Weights of a small masked image model: encoder arch vit, encoder layers 6.
Rows from block 5 of the encoder of a small masked image model, named by matrix and row number. Rows with one number within an expert belong to one neuron, the router's apart. Each number is 200 + 30 x the weight over its row's rms, rounded and kept within 0 to 999. All counts start at 0.
After each expert's rows are labels from the 100 images, of 14848, where the router gives the expert most weight on average: "responds to" is what is common among them. Only what is clearly more common there than usual is listed. The data: aerial photos of the United States (SatlasPretrain).
# router: router (encoder.blocks.5.mlp.router.weight, 64x128, trained with AdamW), inputs 0-63
# gate: expert gate (encoder.blocks.5.mlp.gate, 64x128x128), inputs 0-63
# up: expert up (encoder.blocks.5.mlp.up, 64x128x128), inputs 0-63
# down: expert down (encoder.blocks.5.mlp.down, 64x128x128, transposed), outputs 0-63

# expert 15
router.15,201,177,246,230,171,246,182,199,225,154,199,141,232,244,218,176,209,180,215,240,223,199,207,196,222,205,157,192,225,253,191,194,214,218,173,156,174,216,173,220,224,188,198,184,157,201,194,209,206,182,220,222,205,203,193,188,198,223,235,195,243,133,161,174
gate.6,203,190,211,196,211,194,202,249,211,224,180,152,197,182,221,185,192,200,229,180,204,231,178,214,151,156,195,207,225,184,172,176,176,214,190,263,154,178,230,190,195,191,152,206,184,210,177,163,224,205,179,250,268,212,295,208,179,157,231,192,192,175,185,165
up.6,218,236,171,232,198,170,247,276,193,248,200,176,177,164,243,189,166,240,233,205,188,241,154,195,196,148,202,239,183,253,189,225,179,256,204,235,180,171,236,168,216,221,199,200,167,210,193,156,219,221,203,223,264,224,256,175,165,175,205,200,207,164,216,159
down.6,205,137,202,180,205,218,253,233,193,131,219,231,188,240,175,257,207,236,156,154,169,244,255,177,220,210,162,205,203,237,195,216,143,190,248,203,197,167,204,178,182,234,259,185,187,188,179,193,221,209,220,201,222,164,169,170,137,188,194,211,226,213,190,229
responds to: railway

# expert 17
router.17,187,178,150,181,231,177,210,200,173,218,199,238,194,153,137,208,207,219,202,228,187,212,231,161,218,154,262,230,156,160,196,201,179,204,200,211,244,185,185,206,140,217,182,168,208,252,178,232,223,216,192,217,217,168,211,236,203,192,217,264,205,262,256,208
gate.0,235,139,261,179,186,167,171,225,220,213,212,146,203,160,175,200,217,178,194,245,206,237,173,171,202,175,180,162,173,243,169,190,215,185,235,215,197,182,204,237,213,160,181,169,223,166,225,146,277,155,179,213,175,167,218,240,204,246,208,177,193,220,241,214
up.0,151,252,148,220,227,242,212,191,183,182,199,241,193,234,225,195,171,214,209,150,190,150,216,231,190,222,226,233,231,170,238,212,198,229,173,191,219,218,195,171,185,231,200,221,189,242,180,256,128,255,224,190,239,214,183,158,191,145,199,205,214,180,158,191
down.0,182,165,188,170,262,190,223,240,189,240,167,184,222,213,179,215,141,165,155,225,220,216,212,205,203,278,238,196,194,116,211,189,118,160,198,171,215,209,195,181,196,229,188,215,211,199,240,204,170,170,225,226,187,158,277,223,237,216,199,188,206,209,231,204
responds to: crop field

# expert 57
router.57,212,166,162,206,266,149,195,208,195,200,202,226,192,184,146,202,207,201,178,208,222,218,199,189,205,193,274,216,144,177,197,240,180,195,190,222,209,164,145,196,136,212,211,200,180,243,181,213,209,206,209,198,226,148,223,220,205,220,213,230,192,249,219,209
gate.0,198,243,227,184,160,215,173,168,177,192,197,213,201,169,214,253,175,205,238,229,251,244,175,169,191,229,158,171,188,253,220,214,176,177,152,189,177,175,238,168,231,171,181,212,221,179,184,231,251,200,198,138,137,206,243,255,156,229,182,191,143,152,237,145
up.0,173,150,149,199,235,164,152,221,198,256,189,200,227,203,170,187,259,216,213,178,150,172,193,238,199,189,239,232,188,171,184,224,197,235,246,228,200,240,148,196,165,187,191,205,163,208,199,154,171,158,205,264,271,203,153,183,224,196,228,213,258,250,168,206
down.0,223,187,210,194,226,199,171,186,192,220,237,235,200,185,206,171,197,150,122,181,249,233,213,207,219,201,185,160,182,185,155,206,173,171,230,160,192,191,190,219,214,171,186,236,225,212,269,229,250,232,207,230,113,197,177,167,209,205,185,113,195,251,205,233
responds to: crop field

# expert 47
router.47,188,236,215,192,207,223,219,234,210,218,183,197,228,261,174,183,239,193,198,204,180,197,151,256,219,220,195,213,194,224,168,184,136,203,190,190,187,191,196,196,232,177,225,242,185,211,237,213,173,185,223,245,182,206,156,229,233,205,201,168,178,193,147,239
gate.0,218,158,226,209,165,207,185,130,211,213,210,212,154,221,198,190,169,172,174,189,227,179,187,189,218,190,133,183,198,161,199,195,255,169,182,173,174,210,190,183,259,205,178,194,218,214,217,140,190,204,207,246,178,214,208,170,204,213,151,188,211,187,206,201
up.0,202,195,209,216,202,215,144,188,213,176,130,176,173,190,214,198,206,170,271,148,246,203,189,165,193,232,209,137,200,186,196,199,200,145,127,131,150,221,167,181,233,214,164,234,173,250,236,233,215,201,217,222,206,226,182,193,210,231,167,216,222,212,215,160
down.0,151,186,229,190,199,177,149,194,234,251,194,163,252,164,220,226,158,178,225,216,244,228,124,185,123,186,243,210,220,194,173,203,191,215,122,190,211,140,212,227,204,205,202,232,227,176,210,267,150,195,172,158,224,215,175,190,146,196,208,228,221,218,287,187
responds to: crop field

# expert 14
router.14,190,195,136,219,225,170,225,187,177,223,187,206,175,176,156,216,223,234,187,193,182,188,234,175,214,177,264,208,174,154,213,259,204,188,190,225,232,183,187,189,158,227,188,175,200,236,152,219,231,218,197,185,216,161,222,209,216,190,226,243,218,242,259,202
gate.0,175,182,188,171,225,222,241,190,176,188,251,206,189,222,175,163,186,156,164,242,186,176,223,226,225,206,220,222,177,148,200,178,207,165,204,234,181,196,208,185,170,183,183,226,216,176,159,172,267,175,253,204,184,199,203,213,194,211,257,260,237,169,198,172
up.0,225,219,212,225,208,231,206,234,137,162,226,270,232,266,214,212,186,137,168,211,171,216,228,222,192,203,219,244,212,194,194,176,211,236,240,225,181,186,193,159,159,175,217,272,160,239,175,236,170,177,256,233,218,211,194,215,242,200,217,193,212,183,203,221
down.0,251,196,283,172,203,201,193,196,173,189,167,180,194,228,249,174,179,205,236,221,167,193,131,217,210,141,186,220,181,220,176,206,232,178,241,191,215,273,160,161,204,284,136,161,216,238,242,194,184,235,168,206,150,189,205,151,179,204,174,242,200,200,197,191
responds to: crop field

# expert 28
router.28,276,180,177,201,179,178,239,209,191,181,191,149,246,171,202,168,170,189,183,229,205,192,213,188,217,218,246,217,172,185,222,162,186,214,245,195,179,137,193,171,163,188,186,227,200,154,181,203,208,171,131,160,247,220,214,206,208,160,160,197,222,199,177,221
gate.0,229,264,187,145,260,193,172,196,174,194,155,252,185,209,115,207,203,224,216,210,236,200,209,191,169,196,204,219,179,198,226,196,198,202,165,205,196,259,191,157,222,222,243,177,175,167,185,198,224,153,196,196,215,195,256,166,170,224,175,179,185,219,203,170
up.0,148,144,211,255,185,199,240,195,234,224,245,156,201,195,265,207,182,173,176,210,138,209,201,199,248,151,151,202,227,205,151,193,202,192,228,173,205,146,200,241,196,164,192,199,203,196,204,205,204,261,228,214,192,212,194,235,185,153,249,242,207,200,201,228
down.0,167,200,200,215,193,234,167,184,197,232,231,201,240,213,158,200,159,232,166,155,218,158,179,176,238,239,184,211,272,191,192,178,200,257,176,229,256,200,166,229,236,193,141,201,237,211,207,220,209,260,218,119,164,227,201,168,199,191,189,213,195,236,234,214
responds to: crop field

# expert 10
router.10,176,207,216,221,116,257,171,166,230,217,214,206,163,254,264,212,201,164,229,158,232,160,168,217,203,211,189,156,251,179,211,178,201,171,254,167,228,175,193,175,222,201,196,226,188,187,244,236,216,194,188,214,194,188,161,153,192,207,204,161,162,181,171,146
gate.0,185,214,196,196,231,225,166,186,211,181,233,164,106,202,192,213,203,211,172,170,213,188,278,179,239,215,194,213,128,204,246,245,203,229,180,145,205,187,172,223,248,172,174,205,231,167,194,162,234,201,283,179,177,225,244,197,160,155,166,182,235,229,210,172
up.0,186,226,222,206,229,219,163,181,217,197,240,171,114,216,208,205,224,201,160,155,195,167,288,181,236,208,183,203,128,218,285,228,199,198,169,134,211,208,171,211,266,180,166,220,225,203,203,182,244,215,251,179,185,201,231,206,162,165,154,202,233,223,203,175
down.0,206,184,261,238,186,134,190,152,181,221,197,249,192,158,195,123,191,192,189,175,204,170,225,205,213,186,163,198,174,202,191,221,198,181,170,205,189,228,229,267,204,182,212,158,208,230,213,191,180,191,178,244,167,242,219,201,205,191,273,148,222,194,223,182
responds to: crop field

# expert 56
router.56,197,208,137,203,229,167,205,217,202,230,191,213,175,177,161,174,239,225,197,221,223,214,225,171,205,169,273,193,185,160,243,221,197,199,200,227,242,181,197,187,166,251,189,193,196,243,169,237,236,219,202,193,189,183,231,229,187,174,193,249,220,214,264,201
gate.0,213,176,145,221,170,239,183,168,195,213,190,237,190,194,123,173,186,235,127,171,193,224,207,179,209,185,176,202,211,184,225,234,208,231,245,181,206,267,202,180,202,191,166,238,188,178,195,174,165,190,239,298,230,196,191,237,212,190,219,232,234,205,201,221
up.0,252,232,180,182,200,223,179,163,208,228,198,200,197,187,171,213,181,221,146,190,177,220,102,210,236,157,171,201,228,243,213,222,174,224,229,188,252,274,216,236,225,159,228,216,278,154,215,204,174,223,231,190,173,229,197,257,217,214,224,189,251,205,199,226
down.0,221,203,253,198,180,238,199,161,186,178,188,215,236,187,183,172,188,182,171,167,188,165,239,204,232,158,199,208,231,206,157,204,209,219,197,147,210,145,247,169,179,222,174,157,235,243,207,174,177,241,240,197,114,233,203,193,252,196,229,124,171,217,247,200
responds to: crop field

# expert 13
router.13,183,179,151,213,255,131,211,177,204,234,218,213,195,172,157,208,184,231,194,212,222,226,232,150,229,176,263,199,187,188,194,224,169,206,193,214,217,183,155,226,161,239,189,186,203,233,140,229,190,216,232,184,218,219,216,239,203,177,226,236,194,233,245,219
gate.6,185,162,181,215,190,151,170,177,160,158,174,224,147,196,161,175,189,190,228,216,204,147,214,193,219,241,186,212,252,167,207,226,211,213,186,184,211,219,183,224,244,249,143,217,253,239,214,156,199,207,242,260,144,229,234,193,173,223,221,250,206,221,237,170
up.6,241,228,228,209,201,208,227,196,214,305,226,146,206,226,225,249,160,230,203,169,193,208,202,190,144,166,124,207,213,233,244,211,196,185,222,203,186,168,161,218,126,200,244,228,191,171,185,208,210,239,169,183,236,143,175,180,203,147,176,149,207,202,205,180
down.6,243,236,190,243,203,216,240,219,181,167,158,204,261,181,211,192,144,167,133,234,216,262,196,179,251,213,176,148,209,169,204,171,202,152,197,262,235,193,204,207,180,188,184,204,196,158,198,237,278,164,228,223,214,170,191,140,251,181,215,193,190,213,218,202
responds to: crop field

# expert 1
router.1,199,161,156,201,257,197,198,200,152,223,223,244,191,169,158,204,194,241,182,206,221,201,226,164,201,196,270,205,151,153,232,233,201,234,204,248,245,183,195,193,165,228,200,174,204,251,154,212,220,190,213,207,212,160,233,218,198,210,207,237,196,247,265,185
gate.0,226,181,168,182,189,209,176,213,207,227,176,211,168,189,199,170,205,221,213,206,194,197,228,243,180,178,161,228,224,221,192,288,215,189,219,187,249,222,201,177,213,189,165,192,247,195,152,163,176,194,218,172,189,195,166,133,212,195,178,177,163,210,231,227
up.0,250,178,175,175,218,186,193,197,227,209,224,206,154,177,210,154,180,239,233,201,212,196,222,234,162,195,178,234,212,206,213,222,206,240,217,155,214,225,175,167,223,207,158,178,258,160,183,159,167,193,258,115,190,197,174,152,195,229,188,175,194,174,241,266
down.0,248,218,197,162,211,218,264,176,136,192,205,166,216,213,287,203,173,213,160,173,238,223,173,171,257,204,182,218,185,162,204,189,197,135,169,192,204,190,144,183,193,161,197,204,236,204,234,226,226,214,201,210,207,186,181,245,216,175,251,195,184,219,193,186
responds to: crop field

# expert 27
router.27,194,195,131,243,244,173,226,177,194,218,207,235,174,159,163,201,206,226,195,202,195,213,229,165,230,177,264,214,175,171,222,216,185,199,214,233,226,173,169,202,143,221,184,189,194,249,147,220,219,211,197,177,217,172,228,220,184,198,194,230,210,241,277,202
gate.0,194,209,217,214,202,206,177,243,263,191,185,168,147,187,189,199,187,184,183,233,257,249,221,235,166,213,213,238,225,170,209,179,199,196,226,179,233,167,223,182,242,184,237,235,207,236,241,224,196,151,205,191,208,203,131,202,150,169,231,268,149,166,196,200
up.0,210,176,199,183,159,175,224,195,138,237,227,239,254,221,207,204,238,177,164,175,159,213,201,196,213,199,178,191,172,259,187,242,205,197,192,238,194,266,161,218,195,170,155,185,178,209,146,238,178,226,223,209,146,163,224,205,227,192,216,109,194,240,207,183
down.0,213,189,252,186,209,209,167,181,171,160,180,229,214,230,195,202,184,183,222,179,216,136,213,234,166,170,255,169,156,179,160,166,196,199,127,189,157,214,269,172,220,239,232,206,181,206,244,183,210,225,140,214,247,228,185,232,232,206,214,173,162,184,188,244
responds to: crop field

# expert 30
router.30,219,159,157,181,244,163,211,207,192,222,198,244,173,173,180,177,217,242,176,160,203,215,252,175,213,167,252,193,167,189,221,210,190,193,237,233,229,171,165,188,154,234,199,214,186,241,158,220,177,197,242,215,206,182,223,213,214,234,182,243,188,230,259,183
gate.0,160,191,237,243,243,199,196,201,200,219,225,188,189,236,239,202,245,136,197,199,217,191,211,235,265,274,157,192,176,208,230,185,200,232,270,203,209,197,169,210,201,184,126,177,116,252,207,155,188,211,174,207,236,198,198,127,186,244,182,176,196,177,203,177
up.0,177,212,238,262,243,214,182,209,182,207,231,199,186,228,254,219,251,134,183,198,218,174,234,223,249,257,171,191,176,239,218,182,191,232,283,209,195,215,190,210,190,199,120,192,122,240,186,161,191,227,189,194,225,204,200,139,190,238,172,182,218,181,204,181
down.0,196,230,195,210,152,219,186,184,172,176,202,190,247,237,224,168,226,192,139,192,212,229,271,200,191,196,150,221,213,200,206,217,222,208,162,214,238,164,229,171,215,248,180,213,158,251,170,220,190,179,193,285,277,223,245,190,120,218,190,222,239,200,178,243
responds to: crop field

# expert 0
router.0,210,184,159,224,257,138,213,225,157,223,209,230,192,163,173,214,218,248,205,212,203,209,221,165,206,164,264,234,175,174,207,234,193,196,194,197,236,195,169,215,147,236,176,206,191,227,156,207,224,221,208,181,226,166,243,202,196,221,192,236,210,204,205,188
gate.0,237,178,202,158,155,228,200,187,173,183,231,178,209,157,252,163,210,178,215,214,207,165,221,195,236,246,235,222,214,194,238,185,185,198,152,226,231,221,165,187,238,190,173,227,245,213,241,189,173,208,232,193,158,193,216,132,204,173,210,168,147,197,193,234
up.0,217,226,213,169,165,175,175,177,184,219,216,159,168,190,241,168,251,183,180,229,215,173,231,183,225,233,228,225,260,201,249,160,185,214,158,169,196,209,196,187,235,180,175,195,182,222,197,248,181,176,190,171,144,150,199,124,151,215,222,189,195,179,192,223
down.0,202,189,200,187,259,233,207,239,185,200,219,192,283,213,177,220,203,217,155,189,198,228,189,210,218,225,207,150,169,230,224,216,143,197,210,188,214,176,190,194,211,187,191,186,185,278,272,266,219,187,200,193,210,206,229,231,116,194,221,207,181,249,171,184
responds to: crop field

# expert 11
router.11,212,186,187,210,150,252,218,231,254,184,212,157,209,237,239,217,218,170,225,190,200,179,146,199,213,248,158,166,243,221,157,182,170,192,227,219,135,192,208,210,229,163,238,196,210,194,252,208,174,233,168,176,247,249,203,176,151,173,179,209,220,164,163,234
gate.0,162,145,189,193,203,195,169,211,212,204,159,203,244,174,225,251,176,217,236,191,171,206,171,216,169,261,193,166,212,207,203,230,167,188,199,215,209,193,188,197,222,232,205,243,230,174,253,262,249,219,200,163,242,200,232,192,129,191,229,199,193,201,213,190
up.0,254,249,208,226,184,182,234,180,191,202,230,181,159,227,171,159,203,174,173,220,246,173,236,154,216,134,211,241,202,203,209,166,221,216,220,182,199,215,196,197,181,177,217,172,183,220,177,141,165,194,216,206,151,191,189,223,278,242,200,172,201,189,195,181
down.0,176,221,162,164,184,266,179,192,260,147,210,189,198,193,190,213,219,213,181,175,175,109,195,169,178,217,247,188,195,232,178,205,232,169,196,139,236,216,186,153,197,227,214,196,169,194,196,240,215,228,185,227,201,192,202,154,172,193,238,221,253,189,195,123
responds to: crop field

# expert 20
router.20,180,184,145,204,241,126,220,172,175,239,180,233,195,154,171,195,207,239,196,215,231,240,254,158,213,181,251,219,148,170,223,220,198,189,207,230,218,190,201,206,159,207,207,167,211,248,155,208,236,199,223,190,229,185,218,212,205,220,200,252,178,206,234,200
gate.0,207,229,174,235,218,191,165,179,235,249,221,210,196,158,216,240,224,183,208,194,174,162,258,152,219,223,175,186,212,256,203,237,202,208,233,191,227,214,204,230,186,173,174,205,127,263,207,245,140,225,208,176,197,199,189,201,245,183,184,184,187,199,178,199
up.0,215,249,213,218,200,154,176,197,256,261,240,187,185,142,237,192,216,252,165,178,219,213,231,148,221,258,188,177,219,259,212,207,187,189,205,175,216,209,189,172,191,168,154,172,196,239,232,217,143,225,218,136,195,209,224,227,249,198,181,179,121,216,180,222
down.0,189,182,122,211,196,251,206,203,227,199,220,185,171,195,199,169,223,205,238,202,167,213,170,214,178,214,168,155,233,214,163,212,131,200,223,171,232,165,221,232,167,167,210,260,193,217,170,150,212,200,217,196,177,160,220,219,236,222,224,170,211,243,246,156
responds to: crop field

# expert 39
router.39,159,206,161,239,211,185,180,152,164,229,198,263,189,167,192,205,254,174,206,221,215,189,242,190,204,180,269,202,169,195,182,254,189,254,213,244,219,196,177,184,138,222,172,129,231,234,261,217,219,206,210,189,209,170,214,223,151,217,214,267,189,210,194,204
gate.0,234,172,196,173,165,266,204,264,211,167,202,258,219,210,244,217,240,173,167,188,217,187,219,256,210,156,189,158,198,183,169,206,221,196,204,220,144,219,203,182,178,267,178,169,208,244,171,174,197,235,225,264,230,178,202,203,164,161,160,245,254,195,178,207
up.0,175,187,225,174,203,195,157,194,192,224,174,187,174,183,160,195,144,207,251,220,216,237,207,181,174,194,222,238,222,227,237,184,140,217,198,156,219,168,205,196,209,173,217,230,153,162,196,211,250,182,176,152,160,223,200,232,202,263,243,161,174,223,193,170
down.0,161,202,200,185,206,180,198,224,245,157,166,160,241,198,176,209,163,164,177,230,235,179,195,227,165,250,235,213,220,202,163,187,181,186,222,147,187,233,205,223,191,154,209,221,172,205,178,247,198,152,162,211,187,195,182,197,212,197,196,223,185,202,149,245
responds to: crop field