{"model": "masked image model", "dataset": "aerial photos of the United States (SatlasPretrain)", "train_examples": 203450, "image_size": 48, "crop_scale_min": 1, "horizontal_flip": true, "translate": 0.12, "color_jitter": 0.1, "method": "mae", "mask_ratio": 0.6, "loss": "mse", "encoder_arch": "vit", "encoder_norm": "layernorm", "encoder_norm_position": "pre", "encoder_activation": "geglu", "encoder_mlp_ratio": 2.67, "encoder_head_dim": 48, "encoder_fused_qkv": true, "encoder_bias": "qkv", "encoder_qk_norm": false, "encoder_layer_scale_init": 0.1, "encoder_parallel_block": false, "encoder_inner_norm": false, "encoder_moe": "top_k", "encoder_drop_path": 0.05, "encoder_num_experts": 64, "encoder_moe_every": 2, "encoder_expert_mlp_ratio": 1, "encoder_experts_per_token": 1, "encoder_shared_expert": false, "encoder_patch_size": [8, 8], "encoder_layers": 6, "encoder_width": 128, "encoder_positions": "learned", "decoder_width": 128, "norm_pix_loss": true, "decoder_layers": 2, "residual_init": "none", "optimizer": "soap", "beta2": 0.99, "learning_rate": 0.0031, "beta1": 0.95, "shampoo_beta": 0.99, "eps": 1e-08, "precondition_frequency": 25, "max_precond_dim": 512, "one_sided": false, "adamw_lr_other_params": 0.002, "max_grad_norm": 1.0, "max_steps": 14300, "batch_size": 256, "epochs": 18.0, "lr_schedule": "cosine", "final_lr_fraction": 0, "warmup_steps": 710, "weight_decay": 0.08, "adamw_weight_decay_other_params": 0.05}
Rows from block 5 of the encoder of a small masked image model, named by matrix and row number. Rows with one number within an expert belong to one neuron, the router's apart. Each number is 500 + 50 x the weight over its row's rms, rounded and kept within 0 to 999. All counts start at 0. Numbers have three digits each.
After each expert's rows are labels from the 100 images, of 14848, where the router gives the expert most weight on average: "colour at peak" is the nearest of a few named colours to the mean colour under the peak. Only what is clearly more common there than usual is listed. The data: aerial photos of the United States (SatlasPretrain). In brackets: how many of the 100.
# router: router (encoder.blocks.5.mlp.router.weight, 64x128, trained with AdamW), inputs 64-127
# gate: expert gate (encoder.blocks.5.mlp.gate, 64x128x128), inputs 64-127
# up: expert up (encoder.blocks.5.mlp.up, 64x128x128), inputs 64-127
# down: expert down (encoder.blocks.5.mlp.down, 64x128x128, transposed), outputs 64-127

# expert 62
router.62:500551536501494486399514533597443404573423528472571474434375389438488503443431467554526507560494476550523470557527426560436518444607424489468438434447467445461564547523499462470551465492475427
gate.0:496584547462490476461430491520548497602422459521511532440500475536471543439427423599503466480548574524559499448524477566580483470429493531543485474410497517521494484583477527575437497537436498
up.0:486364487487529514387559488443528525491536437423510478517440452563525511529499541636457532497491430395551390490543558468497508503406527481388574555450527400553438478490492545543473588495481590
down.0:481512536494498619446491548449499428532561457539470467577534445522528562461611515662427521516403450457485440512495527540502498476601484453496617558511466507488467522481431550463480428510462489
colour at peak: brown (80)

# expert 58
router.58:512517469595418581616510385365492500438515539467397511552580591512527451446586559480436576466444482441448479493426446626522535526474542485530530583503519575483582489495504459507510482539490532
gate.0:554502516498474495523452447441429495586429490519449461467510546446481546503385592484495490469524478575562454439520439553520549383426510479427546504513532588429463582523514526428542585601540462
up.0:564434538483485521551514472410463470558446516475428473504515498459478515525436563489483456431492495488553468421532447592467520431476492516459504536497471576426489552506480558420553593593504504
down.0:530395488461527481514430457515525480536568523547462541538499541523571397495474474595483471566378523536460431469541501506476452507451442551508495602442497437506580496562448472469552529533516400
colour at peak: grey (94)

# expert 31
router.31:530527526537456538550547446469485426493635534495493604506557468526423542610500563418500570516527480553465565478467505473569485549553540447488583504541545514478520488529459441477483533586576504
gate.0:502460517434521515469446477539576507499537580525476583636579486574411469493503593534449417552540474383453434466493463518556574435468498494477497356457422459525452420546425532473508555522508473
up.0:564417534567531445450587491473438450525560431506449468446432578451491565570549442440555455486490555581524444584529537465497482464495559564512552613467529473463496562510507495547455523490507413
down.0:463555472443499548519576553502606506478465501452549457358458428456508397405453496422562515425489446486459560517525537533492555494463488519464480492420619461513532509483557446532478565545438494
colour at peak: grey (91)

# expert 12
router.12:442474434584470570525562429422545576454521471538482504501598518576578531526547495472407474453482531554501481501394569538556509558487596543527563565514517539496511503465446503492436561533515601
gate.0:559499420547417531553419401576404445491490542506489465616537514510538446576497468489437374550510466470524423479496473506491491553518457538485507531507450563479471433518532496571512566522487490
up.0:530502390526476566519439440484413437481456540512532429545495551491486475552446461465438410493451534515532482469496526563457522571579411552460521555539393571511451470513569445583484563511533432
down.0:434439519381502486531631413512402575535550553496537540519600548493495489518478453481509470528515501436528414541571454474475511529472541504518468509477531520509474510543457625459487503500527576
colour at peak: grey (87)

# expert 48
router.48:505560541405458524473551622563476405552489506481569451478488447433491474444411513500543582496501475576484510528494435559473501476616455461424432438454484419437545513553441487484552481505473415
gate.0:552396474480521481460470491543452447548466489498569564436482529437462493459507497516427407511433540506514493477560397479508575505538510602498431530600500593485482427516519463561520534524604511
up.0:451541499495467455502528496433511554448560485509460481476448428505502497572496464541593584452483489469460488528498652436541385474437475436524608513439477490510447628527536590457439428499440515
down.0:541601458578530590452537552391495425480442488497540554491593453465516401462552551485502464464350468516489481476478397440489497515509376481490631509618434488488452498539473543532485466534446516
colour at peak: brown (77)

# expert 21
router.21:476535491451467493407563541562432412561433528487565445441437396465479477427413499534583512509527450523482522557580399546394487437627402482458455389487486476464554550535477472444560477542492381
gate.0:477512496540522523591483434585415492568548411484510528549540453460421456464474532449565463465497513391500539440452523418568533531594583538502486514453571574481451498519478549567536515498542481
up.0:432567417547535514582478406482514545443553388479388472521516426490474473479466476455527510439518560456510515452478485487589552551524570512534443572442506604472460576456495511525495545555462521
down.0:532584536524570500463536524470465418438461563498509589559563463435502455613515443507453468457518546523499365519606536577502493563419531490522544484442522526512551482530534578551550506451496538
colour at peak: brown (71)

# expert 23
router.23:492561581449482517487555546589501391508508513472528428457455440452520497415408537499551496498513433530475451546508435543459525512620418465461430393419467484477511542596460448493608502481503432
gate.0:538505539614524415511510386515513550505531454452435545552622526475558470506515458508475370487526512452441550424497525419579547523450526515459523460517484557545523483459518524542431552460493518
up.0:467469510611475506470548423511555576537548542450404529449625560517552569506527473496499416527456499527451537474479536474524458487488545505484487466454580566600539516484510549507463442447525467
down.0:413465526503509449508648551563489480604480433508537496556441465557428481551458493469570525527529589576461493467481536604448536522536567473553462446483382558518527500396541527434538554520506475
colour at peak: brown (69)

# expert 41
router.41:464579486583536521536486415454568493401571463478531540594570473562460522590513454474478500493510554530448533501447528523526467493476609495526558515563467526496484499460555456439432545600469561
gate.0:503542485532479543458452593526572406535535522555517513483474567393419503422615516484539452503510415507524490493489485545435427528549472506440554445489473469415531435531523561427527645501564534
up.0:497549502458469543442471610523562434501562482514540491498482532441387507438635483446510412495503428529472490534513499591444421534528474504438536464517484529390519490520510578455462577459572552
down.0:582522410474554519488441543529471476407506559485494526567526500495575453570452443512384531504532499417574561449545499465485497495416539497497500557588539528486449510480462525505539409595551371
colour at peak: grey (90)

# expert 19
router.19:560406528549459503645565392381490454446520577491407561543654586555509518513492637467479561460512533407493553487477538421520535522475572518489492538520526534509463519520438649523519523512449493
gate.0:454513407570578538507409540426463527426537506504417412544508481481523522432511486516471461529473538589493473555478473446516496592489621422507558576566410490567568439624502445459520537509486463
up.0:489562522452428496519465437536514508528414470529460512448526455510475463570533518556547452443493583515529477491550572546526587359501466577472462506433553453541507601452521532509534492475526412
down.0:423405551470465568580480537540454486487565571512436510538439488549562477442389480526543543455512489543489480522544450413531541431494389528533465533449555443458500509382479490542582485462602484
colour at peak: grey (86)

# expert 15
router.15:496466542626467548533492449441490571490507487523374539559579524521527469469509571442483596440456502396469475475401502510572581517465586606493608633511503529458425456489457491505513534493437536
gate.0:510590486445408421424499515571502506429487388469539546570555423446546493512461468559437463517544434460575561415532406522561562541465535570523472615519559457499516553446465504513492493521536548
up.0:462555486468469463415478510528496527434537448408520512513509404511490475486461437550467508499512434411593535452576477504555610540517533608462500580515593474532528476441479514508469493456505519
down.0:559512520393501529523578554538525506500443518519440610391561568532511550597450476423439449496475488500483488453467583591552462527514515486467477504533565444504443512507474588623563516542558511
colour at peak: grey (87)

# expert 13
router.13:473548578421492488444494548587458402521482502486516481477399396491507465474423473503580516492543516594452534544583399485467508437579402501454396491454486414486521534578484471487530486501483403
gate.0:449462488470499461462457544544490477500468432488571496408529532483470495516486511489493493483570544584537530526503541437470523438464544464487611507455459379577448482461552477602576558614523530
up.0:575545549530527575548563454481521540513576571495437510585478473508525520477503479502533480482469464455446466482467494600556506523528457529521403447542547585455539465543449575402443408380486450
down.0:412440489522537528494526522475600451441508444518440441480490535473490591557542481493521419509495465608518460502451536488462470432489458514429533601428510381459508459450519517538423454567545398
colour at peak: brown (70)

# expert 44
router.44:471542520468479489386546512525493461529453493533594459449375455468502477488436531554528545552516496530458482549492464525402523446566497465424423478447433484435534501561467450471568466482482407
gate.0:535505481492437469441579416465551505516490544558444489467510546499584492429492531539495513389535652474522517480567577518507472456519505469443492580410467473483527530470476448474449545526489480
up.0:583564444519450409471624423484544452499521562524508445493582562505606482457521520529470509433541662477487537487583538467496514508498496369478417553435479509445523522481537421458506593533471482
down.0:465579545467489487425493540534535578459544460425530466530498499500525549493549491572487564468513541495546519533520638444509418479524498565514513485471563504607508532503426481455603540498460448
colour at peak: brown (66)

# expert 52
router.52:520534517476474498386518565589483383521431544464576393473377434450465442453422543520550525546516472539482517536529397574477502456576413476476441427442473414491561555549489511482550461512520400
gate.0:484417619474498541462490467434554526509574537484471550476450550472467546565521485484492409403430540545488517542461419458550503478501479514525511476505574504511442505408468550494571471486540538
up.0:544407600517499567463522504434526537517534517516495528469456538474463523559540501464422420462402531581506494521416434463529482513539454543478554483511573519510444500444463541506583490485498537
down.0:518454461462500489486460502490490468533428489538456499490505489547511386543493470537509575501602478491506417421549556498521496516433532568586505538430572525572533477550547524506509488487410497
colour at peak: brown (80)

# expert 49
router.49:481552550475467522378558547531496435563461553489605410494469411457477446459433508527533570536567431543462550574554443588407506459591498496465480453460484470490481543567530469506590486502530403
gate.0:403497501499497569536590490504401470552612573447418504549555435472538511418463475514461532564512463515540423530497496492500539563397473553536523459492530528504529535510563496479418437465483508
up.0:374510501487479608548601483515421470542622549431434455541536416458531565398473471521494509572452465463505462509487492507523526573412456574524520495478556494464500516510512553456417453459488504
down.0:499522525545546506557477527518554425440581440544520508562499504575561497555524474446466542525491479491548549446537599509474524578441428456430456468526446524522578542498373533563459533428479539
colour at peak: brown (60)

# expert 36
router.36:512473386591524519582542441446449582482595488461459540506557624504489419565490498425474567497425471579522587519409478557531561562435599423481506523515477523521494453469524470525476547509483464
gate.0:502543504416497575443477495513405489477463485429513583503510582469388536556562462485511436564591518476536475531451495543462572534552482513471451579614546502516573492526472467522469490520483472
up.0:499474575510532536563446523532506503568601468524515511556427479421512412457560468447597454550449551543482485435543510527507458544496429423570507532418521512514400390520511520437462462492487407
down.0:571501567494495537514414458462546515418483449397489507490509534514434429511426474501493539513602442407524501545548645474477447419430465452498486528432579529534498512601463506513548454433517477
colour at peak: grey (97)

# expert 7
router.7:428463370484497402491521513503536504479518413557506499491533490505559513515466511469472468597508549440451410555471568470521452496577511506553545467523548537534438553616504584425485502559525413
gate.0:613462461429491542460532425497474524450546491501537541462526430480535499526508484636460446434514497406509499514475516447435436513613553535559511488485554403487507491477470580457530543473529507
up.0:475500501527502447535515549517512483513533533512574498539480498584574537423489514447450627445555586496496454449463587631519450493487511377537476454483482533498472495515556375528470479478478518
down.0:515552491501544439438585568460471464499561577596506456463492525480553506493530493515483529509478592547444481499486484519447549405558517432615614493445493490433486460468540349511525464457397470
colour at peak: black (34)